config.toml
input = "log_mel"
encoder_shared_expert = false
final_lr_fraction = 0
Rows from block 2 of the audio encoder of a small audio captioner, named by matrix and row number. Rows with one number belong to one neuron. Each number is 500 + 25 x the weight over its row's rms, rounded and kept within 0 to 999. All counts start at 0. Numbers have three digits each.
After each neuron's rows are labels from the 100 clips, of 14976, where the neuron reaches its highest value: "peak in band" is the frequency band that holds the peak; "strongest on" is what is common among them. Only what is clearly more common there than usual is listed. The data: synthesized solo parts of chorales (CocoChorales). In brackets: how many of the 100, against the usual share in percent.
# fc1: MLP up (encoder.blocks.2.mlp.fc1.weight, 512x128), inputs 0-127
# fc2: MLP down (encoder.blocks.2.mlp.fc2.weight, 128x512, transposed), outputs 0-127

fc1.476:554456471475454544492493489525500484534545524547496516490502497500491493491450541474476473522463510478520507491549503472475510491518478466521470521552502482481489473482517458414491463474516502515528505498507532473555491519506501461492514499490469532520563508495517502518494505497469479521487494499480461515506501463449474519479488504509483488505492503509499474512483505508489470504523
fc2.476:533508519541505504500541470485507505477474494556522509497488476482478490522489510484475525497486520540530531492499480488503534435477509468506566579505447495526508485497481496499522557535502474467508497461509511509510504499508471532520501522449483503464523497497466505473501470488518498512476501518466526512527488480511487432508520488545465524528504488518523510498471538516496476484503
peak in band: 0 to 250 Hz (91 vs 12.5)
strongest on: trumpet (73 vs 8.4)

fc1.320:496497496512491533491535486482483511502458470481457493556541478484543496522474473513462511518504554540494518459453531490532499528502499484491518461506537523515450500480516484503501517492521472524448468489495526503519518479462542497490524523488509491512469489501510520538474483511506487489571475502505513478540511499449516530484450488489508507481479478502514467512466542507466527481474
fc2.320:468488507505478490529507479488509453474498554493569526491499505499470475523537513529503476555469495519508491535483508503482552510516460526488504516536478515500506473543502521537478475507535525476526534487484499496503508494534509508483436510513498439493496488484432440460548520461503504520505457502514479534471516507508502499517511505496488486518468461488492482494503505516474530492498
peak in band: 250 to 500 Hz (99 vs 12.5)
strongest on: note A3 (84 vs 8.7); tuba (36 vs 8.3)

fc1.158:531508513519467476485468442537478478506501546478492490462535477528508522477485513507505443516511493507482517522512467506562491520495519510489491473499532515500498515444461492488457453495507459515483468531483517502496488502546499499507461508541514487508482478517496534513448481486492468532470501474541471516481477507489476511466515495542515495502474467463481534504510507495429508515533
fc2.158:523500510525511490494521477511504535531500492484537516486478479509443527551515498497473551490536512481530479519463481527516464490502531487520477501496469485499479471521510505510501510494510490515494518519523497493468590521473465535468505483447459508488507537445510503503531501515493518480523542534549501505499489487507499479536489525485495469469487458516535490465510444536517507504468
peak in band: 250 to 500 Hz (30 vs 12.5)
strongest on: note G5 (41 vs 6.4); trumpet (35 vs 8.4); note F5 (26 vs 8.2)

fc1.123:514496518482477500479491494515530488500515507482517525476518486483514541442457467484493483515503494511548515476480467512490526514487503506540523504512469508442460491472503499485507446473509525507479514475516501524508532513521525475532543478466505500469502563495519526475460520481483480487515525520524524502524540507481508572556506496487488485538473465483544524458487512462523482470516
fc2.123:478493505501564539485506493487458480521461519478509496469549502521491464543497531527497509517487499482531488533518495477473516501491527494495467502510487502527500495505482482475425519483533471509499485490525524487513482481444490491488454524472482508499474460498502486514488461460517500502464478512462522495487477459498499506429455463487432485498495489533475499494499539486510531538509
peak in band: 250 to 500 Hz (79 vs 12.5)
strongest on: note E4 (55 vs 8.8); note D4 (48 vs 12.3); clarinet (28 vs 8.9)

fc1.246:541509484528500462570474527478480519501526489510493469470550532502487449516540494482486464539493521484528547478503526527475534510494480496551465472480501508486477504502479508490483547459486476513501513468531530493543469456526506506521505496503432498493454473519521503524531501511453519511507500479490516517506493505477536470478475532520512515539487498494487498521471517529508509507536
fc2.246:494509471505546505533462519486506531489508480498481529570512533480502527459539497535481503489527529488464499452519505516483490483548493515500474489502508475490464551505489521488489447522459474513502499486519507503470521528527496483480485524539515513471513484493468543518510479489504526476477519536455490502501510486527479527521471491505551553464532444512523524507511483523481505495450
peak in band: 500 to 1000 Hz (81 vs 12.5)
strongest on: note D5 (83 vs 8.2); note E5 (39 vs 8.1); oboe (27 vs 7.3); trumpet (27 vs 8.4)

fc1.437:521489523501483481487508493512536542520526523518522462467505509503509503510480508477527512480502504476528467473503525486519490535480566465505470528524465516470470532529537507496492491470550514509479492530507499504461477485524503481493529550526522522472493525548470538523481496490501520466442467454477495485498531491499518511488486513491486475519468500529520489468475492511418512528545
fc2.437:483592485498491481440513483495515513490466527488467542486525550515494470500510543496504503485474496507488497477507466463468495525517473510528501503564508508528493479493527473508509519505505502501533506459478484504538520515468517538528490495505531492494504499471526487454498524477470477481540486465543459502485542495477486542506495504509506544449485444508499526511517524488516476485508
peak in band: 4000 to 8000 Hz (71 vs 25)
strongest on: cello (46 vs 9.9); note G#3 (28 vs 7.9); note A#3 (28 vs 10.2)

fc1.484:447487528481520520524519545474445530493482495536468468495481517506467488524506463447494491514487521467465505511497492489516477469470493486499500522484480470537491501498467477471492529498480473549473524513505497465503515514462477530491505494487464489441486522488470473460497473515500528498512508497500564481514544471535535508492511482529537498491473472523503485454478533452507538501481
fc2.484:546511460522494489509510458515516481502535503494524501503474499517495516445516484558514501524509482502499512485502537493499472478509484511490509498482533495453541499484478493498471530521482483479532531519482497532542534498550487476490542462490465516512500511482483552476483475484455507504448504565513491503515476541463504513501467493488460458503504483478536468529519454543473492502465
peak in band: 4000 to 8000 Hz (97 vs 25)
strongest on: clarinet (44 vs 8.9); note D4 (34 vs 12.3); note C#4 (29 vs 11.6); note D#4 (27 vs 11.2)

fc1.76:513535478488511470492479515506477496502479508494470498532507544531504474492470483525502513525473474529464464519492491494472507503494463481561508501500465502489474543501476505507462454549531532520465485522520524503489462476491481498526471518478489480478490512530506503531529436542515568507506536537511505526479539514485490563513495527473519524522504521499504535489547508482477511528529
fc2.76:472486514540509513491498496557479511525520488495533545533470527493511498543526484470501457478492498505516521478517554497519504543478516507503507505508516530507484537436498500502494533473487462502489520477490491501481507493505526486437522496546466510506499517458506476501451505521452496490497443477455523535512509507498570529482531528514482498465520493495529469500520475478513494467471
peak in band: 500 to 1000 Hz (72 vs 12.5)
strongest on: note C5 (65 vs 9.8)

fc1.263:474496493498505528563513456492473513522460473504492507475540488492518542496551506472496525505486468485511553499519489479484487526514503495492497479486510493493508458480466476430503483502513509465488481491481509492511505451525480524575526502526542498492524503502469519494456465484531466475497481478512503530513451522492539518512502523526483486486546512554541497485485533462490509512519
fc2.263:548495493497540482513515463492506510463513422475502456528501518502500460486469502503507518505507519576517471496479510535498527520508524514504500507540533488490497496520507503526467513470544517476502505510543462545498470544485515462456510500515484514510477493501485503527560514493547515530498476551510536474488496491502483528534489513464466518519468516453490507480477517494504472517489
peak in band: 1000 to 2000 Hz (99 vs 12.5)
strongest on: note C#5 (99 vs 10); note B4 (54 vs 9.2); note D#5 (29 vs 9.1); horn (27 vs 7)

fc1.230:513492518509504489488473511485501480501488536539496489495475537535521506500529513475489466509484507473489506458479531491480476451505483530527463495548547472487491512492516531487503485525485502499506525432526484493433497518468479513463485476448498509498493490516490493565515518498544474510506534510471514468448553475495512524467460484498553498478486503489448473484492530530518503498500
fc2.230:522431476558517516497499516509525454495468511459491533501507544478499512495462477537518510479471509530500500524502504489512479522482477500491532508471513486510468505462470528504481459432500486484502474521470517534474502501534462504506544451518484498500499490503482460433494506515478520536521502508525512505530468487486469517504521516514478502496523531497524513578475488460490499506485
peak in band: 0 to 250 Hz (86 vs 12.5)
strongest on: trombone (42 vs 7.2); note A4 (26 vs 8.2)

fc1.262:484501539477499532518511465485522512537513532536497475525475577492510467494461509460493534530499515466521513503482507467490501509501480492526513447533487478550496499487530519500497480475488561497552493468515479446516522491482505484493510522480519498482508546473479457555501519493489524501494523525535549556515482485510535486503500532528508515512500472521537483472520503492498531495498
fc2.262:545533507509484463490481481507513481460551475505468480504536495502499498550511479486498470492488472547505488508526542521468546479538534512497497540500471526441454520488511478473508520464495490507478521476521486527483483516487494531529508487516475453460500508483517485497479427470525516465505485508476537474493463489493500509506493485481524493527511516509482470479462488501527438484465
peak in band: 4000 to 8000 Hz (60 vs 25)
strongest on: note D#5 (44 vs 9.1); violin (44 vs 13.9); note A4 (26 vs 8.2)

fc1.396:521455522491470452480476506527498518528505485462497467521455567459504483480494495480502486530484548504500554488485477509507484542458487514488496485453488500468492490531486456526509492548519502520459515451508479495538450458526505513492513478530496448483512503556507549495504520463487515490518495492508477498498535487518502502499499492517501533482493512499530481492467460507509551500505
fc2.396:536493471522460510527477547469533491451538500517514511491527484531514474506480480515535477485539515497502511534483475497483504459486479512493500513528511506527489505501544509525478518434500510497545472530517483480457508527495481471499483458507512444497541477480471476501516525506535489491527480533487492493500548531498540473527497513510507467548467477493448530502544512501460479523484
peak in band: 4000 to 8000 Hz (98 vs 25)
strongest on: bassoon (74 vs 8.4); note A#3 (53 vs 10.2); note G#3 (46 vs 7.9); note C#4 (33 vs 11.6)

fc1.147:525489471526467513531528490516507488502511509515547509473520511483489441515467449504462498513522499472514466503468506473517526525523539474509497480513527464540501533546481525499496524460511474513438536489497503528508471479531492498517522538555462485496478487506545528535517474487475532548478507500477530468502505519506547525491482518504502475511481505464472509542473527496503536483510
fc2.147:502531477500508523529489486516440495486501520519477530555519539487509528488496560516507505510496566482487521481486517524468525462538524501490493447484482504497445517513480517492511456562481508488472496524507530465462539489514513458526493459454506492459504472487504470497482506516525462479479487505501509486527502467549472494477489471481492514504515482528513526475513497548501512503469
peak in band: 500 to 1000 Hz (72 vs 12.5)
strongest on: note D5 (75 vs 8.2); violin (56 vs 13.9); note C5 (36 vs 9.8); note F5 (33 vs 8.2)

fc1.179:476521520528460493506481504501490501534494504520456519514494455501482538506527490495526494544508470490470558518509493532540505467495515472494465489481492470539514477508432508523491488532506486512524446490488504451520488512535488488490487525512487506490525482559472512483521448511492521495519505473491501506467516516477515464482533461476471525507443517527567517537476478488503523520501
fc2.179:517503505510503528510491482550503508529489501510479562530456493509515466543486492512537513487484482526556481531522511502503526496465518511502523510488478472500522502553499486441510493470498479466488479491516519505503488566481519533489492516473495514483513500502519485506524540555465501489450464533513496511460473517483484518489451461520524500522501504461470508462450499461484479490453
peak in band: 500 to 1000 Hz (39 vs 12.5)
strongest on: note A#4 (49 vs 10.5); note B4 (40 vs 9.2); violin (37 vs 13.9); note C#5 (32 vs 10)

fc1.258:481539524550511488514469526517498507484473532523447473533526501465502543499471518521457520485489523507484477524529503483515512499490513517523476491480454500518498554528473495501469514519427488523477513527527487513462508506504490460492509558500467523497531494487523485552464499481464523540481531530510507479477517539515506521512532473528484496516507526547485503528503467469478498533510
fc2.258:488507469512483476456518458502489488529517479514508493500484510485533497533497496499528491506521488495565512506450526492498510492461487472493505523498529494520517474467504527477548477503535476423548520516488525489504481524503549539517507470521535465511494524483549503456522502489521526485501508482536525520506457466480513533524486487518495509489492455469525443481509509516563501516518
peak in band: 4000 to 8000 Hz (50 vs 25)
strongest on: note F4 (32 vs 9.1)

fc1.503:504469528506511491482482468514509503499505508474483480509512485499502493511417505517489539475552484484504510533497506521473475489502477473490468505492487469516484498510498444507528449454498513450507500518484516444483436512531500499491479531470476520528498478497516528509471512516480509511495504484513471519483517498498528514470491455508501474544442497534506484469456482538562487552518
fc2.503:482532515489483488492524491497511475528510507473527509508467492519530502556464516507478521482518522484533507488496522489509509495496495485514441536498490464499501496504512497517540504489494478461484466518481542507513486529473480472505526493442563501508539503486472475465445528557494489498526471523452511483501501485515517525430541525514501520486493508508509498483440528467560472493507
peak in band: 1000 to 2000 Hz (97 vs 12.5)
strongest on: tuba (34 vs 8.3)

fc1.26:496502555502480517501486512494500521510546529491491527500452521520496537454461519513491478451536547487456489540498469490477509480527500488556449487508476508525515543469468539511493481497521534541469490496476501491500514496512511460471450493500476524503517464511506535514493473531499494495508539512523507472494474486482506507461525478523496502520461444553484500487488506522526504545527
fc2.26:455536507534487490495502522490483501562462486461510494485466488485537478530449483503481520489520484481555455483469508515520449525519487471503474517470507443490526499531488449508516496492493517527550489476493492480471489519473490522505527484463532506543498530500540481510455553511521479503490492536511478489469523485514525465483514494526497505464513488496510487518486443498493511487535
peak in band: 500 to 1000 Hz (54 vs 12.5)
strongest on: note C#5 (32 vs 10); note D#5 (27 vs 9.1)

fc1.132:507429530495503509489469493476483504507484508492516491497459500499466504482496487520469546495486483480534453495500477534459507465455523486486483512472481554515491509523478483532519478518469466467453489472503487516467486463513500472499514509522494498488493511485481519515500480534492480533521486490444549521502515489486508543508448447508435519509481529519511483478458512508453531481527
fc2.132:524519443463459487511508492477504436448487489485512484483573500520525503492520524494495461509510505528512505481493458463487450480491558488513508475541522491509489486461505482506510513458501486502474522502491518534525522502511523501501506513526501530494458500461478486525501529487511526498486446493517515519483496544519498511526502551498446504523508500471493483524550509500513457558492
peak in band: 250 to 500 Hz (54 vs 12.5)
strongest on: note D4 (38 vs 12.3); note D#4 (27 vs 11.2)

fc1.55:531502514505521494524453545473522487540499512530444519498537472474485515494515504524504540505499485533507503488453482468509543485491550474490503536485528484486497556514498497469523507509502405534518521484529504510501474459497512521505501508476503500505493514488480493479505542454497518485516513504548489507474515534480502529521484513515456494513510546466496539479533517480486552520520
fc2.55:521490489432528485510513474511486528456513514447472460483487549459537510497469523522506536497508505531517520478459517453476495499484505477458488514548538482526527494500526508503480489501497522478476494495528494511455519469516466537480463488516521497523450502496469489533511483514479497467517510497533444534485483520503443499509509491494511518455485474514478512504504456530509460494520
peak in band: 500 to 1000 Hz (51 vs 12.5)
strongest on: clarinet (36 vs 8.9); note B4 (30 vs 9.2); note C#5 (30 vs 10); note E4 (27 vs 8.8)

fc1.478:499485485539520489487502453439523508503518476547476474498494499491520528464505541489532494479529441500477485471543511463502490531488517500445499496477489474484528508516502525473541494523543533505476515451509491479473487441509458476468469506473482479506505500519535499519518467498503456479508538475492526518524500479540492479484527475501451498541477486523504485496508475505540519521532
fc2.478:472499527490536481527509516516499514525480482466504531508516502524496541490453481507497509534473470521496523459463510541538484493525479479497478466529524527494510496475503518464495503459540498486528479518458486516516532524483536477533536478493524565481490503470501498476524514460487480487488540525487514430480500483474518521531489509495542503457491516518483535517524546479531476486450
peak in band: 0 to 250 Hz (57 vs 12.5)
strongest on: horn (51 vs 7); note A#4 (27 vs 10.5); note C5 (25 vs 9.8)

fc1.488:480527499499525478483527512457499506496495466497529494486499507497491464502506547490476509498502533458487448528508533501473507510499558488506440504472496471507485464464517484491509502498473558501561478463508531503516526445542478546544477497529508475511484554523510476489472508483493459449522512500510504486501453502507492473494515510536488517562508510488507476490460493499522523487516
fc2.488:504531464514476518549490495518508484534484501535498484501491483544472485503530512477491520525515538515476484520497512564492524524497533482473465514548508467479523455527525480481543496485501515517456514549510502529500460467466461490499530468481536554494505504478503526507451501454534469517480487482471570481500490495494515499521508497487551510483533497492475480516518475504520498474488
peak in band: 4000 to 8000 Hz (80 vs 25)
strongest on: note A4 (52 vs 8.2); note G4 (43 vs 7.1)

fc1.127:495512540496498504537527509526538553521509510503479488457472525500490493473533483502517520483503422482494487480481519467469446464525485509543501473534501483524447491495513543508481524513469549530506498488528521476458528568524494464534484464513531515492471499523529483486489523492517498502468525509499510471473505533488520493450471519520532489512501530513516467520486497505517523493491
fc2.127:539472454522526536473470506516474475466510516488480517504527519516541537518477517484539531471527483497499503512518538521519465495507503523501520486476513483484505499521468477488500479483523482495496503515433498492485502516482462533491502499522441487532527486539437473481472490484506495538494460501503527507526485485465431538498523495520491494503493520454547478487483498509440546497496
peak in band: 0 to 250 Hz (35 vs 12.5)
strongest on: trombone (25 vs 7.2)

fc1.365:529534530482519470520496462526521528507517490480455467496507482512533490515487487510519525529527504539492476485483531504516503502522501476517487537522491479493538521514503546487516432514539531516493493490515482556494477491483540460458551539525486520465526505498518513470464473516503491460536485493453524520494515480544573509496497483518491516550484518503491484498493531472489531491515
fc2.365:457496529509515517485516478492505459525465484503500538494514508463506498530508552493497509516470507497504471479489506482477538528521491481516471496556513549519493482523550442462435535512519483481474508473522496487526521502482450515568494492525498504497498491479472469532505510486517525471501483470495491501520508552443470532503504534498504486452488479527513494473477486490470466523503
peak in band: 4000 to 8000 Hz (83 vs 25)
strongest on: violin (78 vs 13.9); note D#5 (46 vs 9.1); note A4 (39 vs 8.2)

fc1.458:480529506523483503485483532563506492506488490540466497521464510541498465492532466520480492456544534470480502521497495517497498502513498468498492496515471485467493508506534525467484491436484500520495468425471519483492491490482511496483444468492511491514520535459492486482455445477519454521528492494526482535542537506493516476516500477499513482492490481487516444527504540506512479467492
fc2.458:539533538490517472496464453521470521450496542474544464503515527518462496504491511490488491527499486492506513554467506460489517490508484478501498476473504498542515494501527535536487508486504528487507523489476495440478498499459507515461457511518464506506448514469529518547475501522474489523518515506472492478470504530537450506516482500506502534501502545494429509506489474535523489478494
peak in band: 1000 to 2000 Hz (37 vs 12.5)
strongest on: note E5 (31 vs 8.1); note D5 (27 vs 8.2)

fc1.451:498459442512497531488505480535489532539518496551469479490514508477479485445505526500485477547519489449483488503554494502532537482477477469501491505564522485467509467474506524498479490505513503505468508493525531499558466536494490481499488525516534531506555520489529474507501470450518510525485468520490455497523541496469490461494501515530484513497487498475537488493491520496519486527506
fc2.451:503537500512509492502538482486514491458497527500485485484493489512492507515475471461519497463527499512513499498488514496463506497544483432518541523500489546556488532530519458483524534512492493506514518470499535530525502465543455516500526487486452511473511464534482547474490492530496501471506472524474542526487453484493461438515520501519462472523517480496514495531485511506510501443484
peak in band: 0 to 250 Hz (95 vs 12.5)
strongest on: trumpet (59 vs 8.4)

fc1.249:528494468545507509495502478494516466519519506497473506493546463478499526499495536485526538521524495545459461495503486524535507496524526480513525463506502493530489550542491518504508522529517510485496511487514491479424514532458509499446491516461519508508493487507532500565504451464521499527500521509497503487482500497456551462478517451493490516503486545485478465452501480526523510506497
fc2.249:497476481470478509496473515502506503509444487474493545489487534478476528486489484474508475491484513487552509501488499506476487502502521490476474499533522525514537499464480489437479488444520489497495480487484523531559485500526484472527488487506554503440519518509489507480521541557460486472490520478526469528498480481509436507546481533520488524487490494509536553526467498509517517493486
peak in band: 250 to 500 Hz (67 vs 12.5)
strongest on: violin (37 vs 13.9); note F#5 (35 vs 7.5); note G#5 (26 vs 4.1)

fc1.200:483492488533498447521505549515453511539530503494512495490498518543496487504486467473471548539536527506530496485487475482521524475481507449480506472510498495522483507473472519539518468515521502509498504465475503460516480488487506464529508468617512490473518506533486513509488507477502549532484528503507491506494497502511526495517512520521437523543499506487526518516515530485482524512501
fc2.200:543527477515482533485519492496499507449525442509531497493529490478508534497476482512532481474497450533497472529526495526469478508532501530526483535465538507481518477473517484462487505480450485468475519462508490521449454529504522482517460544506515496457501533466517479504514484553495463527492490499536521488508469499478484538500539488482524477502503494524487511446491492505498460489491
peak in band: 250 to 500 Hz (48 vs 12.5); 500 to 1000 Hz (42 vs 12.5)
strongest on: note D5 (43 vs 8.2); note C5 (29 vs 9.8); note E5 (27 vs 8.1)

fc1.256:487467519488484467495476553478491468496510504528504485516509533488485508466477448487494498488562547531468520511527538506521527463538504540494498486511461507510495520527480475522506538482466464516488545491537516481538514526516509477490474519518469477490491517486491490553495519499532515467486526450497480510491537507482486516513477467553466518544487504492534524476458539518474525504500
fc2.256:501532478498520462517476451526543520499510492513483501522556490447489533515568485505505506522458480503470517530472491484478537548482496460480482518504477481476495506523485510476507533522531503460527496519450534496497490480496469539513532446511524485485514492508529498485517501517489487494482497550557505488529523506479510519539548511433500473495503494482497503523498479502485535475487
peak in band: 500 to 1000 Hz (76 vs 12.5)
strongest on: note C5 (71 vs 9.8); oboe (38 vs 7.3)

fc1.271:458568474505484469527501550515521472518528528467502479480518469545476471476508503477498477455518543517486481502517509502553491478512462532511478486545473533502514506465514522492516499517559531486518504509447489474496522502493501475516499532507506500528496505559555547507471488490485495508486500513509493510527494453489501473510522458540516465510528507488497502465496484503516537508538
fc2.271:450526529484473477471546504505470538535532475511519502510464555500514534513482487480483503457583480519523485471508512495490506530492504475503514474494505487505496492466492482540534537453480502521513524522523508466478457495454495517517489450487482514516535509481463459510518551497503476499490524525511448484467511475495495512494471506483508510468456474499499510529529501509537472504518
peak in band: 0 to 250 Hz (42 vs 12.5)
strongest on: note F#4 (35 vs 8.8); trombone (29 vs 7.2)

fc1.33:477496503504505512494488505544507473481458449551485515493458483501479529567507482487504521494499482500522524519515466492544472454483509485540504534570501539544502513480484485486483479527495503525470527522482493531503504476516481485502489487503518494479498521509530524501514495514467520522488520501525489482462598496513537495489497505510539461523495529475500504507494508516519505466569
fc2.33:469516467503528500508494562494487522493503450466517521516545498491489501530475489551533469514473518516479468514497487515539468523506484508472493515489538503507498543537491464492496519510507469481515526521472523469487504489500493519491520477509467491524517486518485501499476460543540519490470476525491500519520497487445497519464473479556450514481481456507509505440530463537488535506452
peak in band: 4000 to 8000 Hz (75 vs 25)
strongest on: bassoon (44 vs 8.4); note A#3 (36 vs 10.2)

fc1.252:503467484519528540495486492533486477492497509476512481508442499500485506498533489471488513509502461499519504491443560547544502520477542505492504543521452531516510479492544503493521504462485475497463508523521552468509455483485478512502448511514520506484485484486496480520432517494523498543540455468486446523514508510468496473500482484513459502527532469492485496482514520502510530510504
fc2.252:483537531483456484510522529494563490478474481499494521521534500535493526486527489540532449520501564545490485520511478461465512482515460493501506464467562479524477528538538495486475469506500524488493484459456487525473514487477526507477497503485451527533502502509504493455505501530502483486520474495535517521503492539487485552507501508479497507502477490495504506523488486523489460451477
peak in band: 250 to 500 Hz (54 vs 12.5); 1000 to 2000 Hz (37 vs 12.5)
strongest on: note A#3 (57 vs 10.2); tuba (43 vs 8.3)

fc1.435:494534509508515513480548507465460493524477517541530520479503510522484523484475468532496524453546507512510458502537494429479482494508523515502475514504491482535483466525524476553534531478479528551455519491514515517504480495508527466475496488515533499505477483510488524523494445480516492468509514474497488463481504465442506469488528522468453542479483493499510509499504515486500529526531
fc2.435:529515508437505512440466481478531508476495516512479539531513528500501444495489491498513467551506489443537566548508483502497492496494542497501484474501499487495529497528507514493506479505495492459491503546505511513519498504462524477506500533461480520492486524514527497484471532521469445502494482483463479496509496501495504495472527531534509451461528521511452479493534513466511502483550
peak in band: 2000 to 4000 Hz (91 vs 25)
strongest on: note F4 (37 vs 9.1); note D#4 (29 vs 11.2)

fc1.397:492516496517468456443512527507514456468511444484489505531529527478484500462475472497490454475515498508478512522534473536520491536484519473499492524524516555484501511504534532510445457500500488496468498514473523522519499520518482541504537540479518515476500475496477514503469491447481503492489511466505468471508501501476491561496527544533489503505510496496493448506550497495510528468536
fc2.397:500502513454503547482540473510505520459476541503480549498487538475514510507501500495545483513494458509489494482486522477454532479474463546528492485490504490465531513500448494516508514488457546446510537532507499481512490510459523486450470486498535467505517528502533461525505530542477527519506479483481489540528503490472477515478446479508507533497476478480472536498521501487489510518480
peak in band: 2000 to 4000 Hz (92 vs 25)
strongest on: tuba (34 vs 8.3); bassoon (28 vs 8.4)

fc1.50:494500536514511457502489493501512560503527513471484505533501480515514504497494547492490500490503508461484556521490512496492468464522470459483505481526533492499549485498503525507503541541508530498502498526481507512496526505500535495464512474547491524462464523532512504524502526470485523449495557549445480537521520469480512513484451471520508479464541500493469509506502536481505493543541
fc2.50:476533506512498485525518495451469538515530507490484477501518505502459484515516519508454495507501490519518494483525485524499506497522503485475526521545475502501502497504474483539457535473474527527458495503514497511500503518514468525526522494436461503521508483550504543522549478481522462526489508502541493508492516573517503540533494455476431547496461502457506497505515498484464519506490
peak in band: 0 to 250 Hz (38 vs 12.5)
strongest on: horn (38 vs 7); note C5 (34 vs 9.8); note A#4 (28 vs 10.5); flute (25 vs 8.5)

fc1.203:524500533491545542472478465503504553503500508471493474476517476518481501480488477488529530552521490486541472491491504531501451507565482511503496482514523512541479547486525472535466513538508517511502483501563516490539495490536508493467531513481498541551487496504470529485500466543465503472493513452497484494500528516465515530483487484520510542486495510510509519514472520473542497503528
fc2.203:501493488489467511507493518494494486539463505557522511504470521449504528513524536531479489472502512520490506493495520458462478551499501451478562540508491462493484466534547495460493487493537506493479517490476523495514521504491501463507481520495469512483513520478520437460511560470502498507507455453505519513500538479456507482510527525492478503465492488479512532461516481526469510481502
peak in band: 500 to 1000 Hz (97 vs 12.5)
strongest on: note C5 (69 vs 9.8); note D5 (62 vs 8.2)

fc1.116:569476523479468493498525524479448492518537497468482450466507483511536477460505492521471516485510492472492460482501501500496453513482481506514558495538494501485486466554513513493477494483479466509533499507564515520513506493473483492514501499486477480513477490521478469434489513511493541485492487478519488490465519474494522554510452466511504504479519489523547501472477504499502506492560
fc2.116:480512559509516466505492543499522537504508492499504547485532442489486466498511504492483523474504502506481498471477544470517532500501499537482499510518524538445521476488502537516512497540494480530483557502487520527505493452566486514490468522516499483509488461476455503455465515470505525487480485557514509468478486463510478511527504512467507490479524468543511494510474473535497529492514
peak in band: 2000 to 4000 Hz (63 vs 25)
strongest on: note G5 (74 vs 6.4); violin (47 vs 13.9); note F5 (39 vs 8.2); note A5 (38 vs 2.2)

fc1.312:489514506532509496546482486510478483509466488498538508476513491473505506478525491506447491501455471512489524474498468535492494513465487486511474491507488476518476484519429510479470482488497487515497511488512524539470456451495508479473511521507456494434467495487531493468512490509495527501556472482493471520504522505463570526529513512502500485499465499454542509484469504456488547489545
fc2.312:518472470495556517529525514476534509486494495480455500511486503476489480496538508519485495478495526508523483472481512481490512468525502511506515461516485518526446529477521466505505495501513421510467494507529542480497555509520528497527501507544494531489425502512454511527541474500473501474493471532523530488518485498521501507471460488480479538486498471481527466534517497514474474551481
peak in band: 250 to 500 Hz (76 vs 12.5)
strongest on: note D#5 (46 vs 9.1); note E5 (45 vs 8.1); note C#5 (42 vs 10); note D5 (41 vs 8.2)

fc1.250:441517464502503522489472505529546479479531509511490491505515473523495549521505504492480531506507469523505522478524468522549497503533480492494503490545541487494536489476526481500477487439552516494527510496499492465517497479548471482495450502473469526501514557495519524496476485534456471506534520497462477509487519519501497486485532489543497472515524514468525471495493510482578511500498
fc2.250:509483546442511489546519471523466487566488482487502504509504532502467534488514533505509487502530483489494481500493480491545505481509489500493517496469494516510510538494485534434505491495504513521470516482504521480501498496458513482524517471480538563522518499534457477471538484477521483490494538538508502469490503483486457486518455517529507497483440478547510504485463524451489483495456
peak in band: 0 to 250 Hz (70 vs 12.5)
strongest on: horn (52 vs 7); note A#4 (29 vs 10.5); note A4 (27 vs 8.2)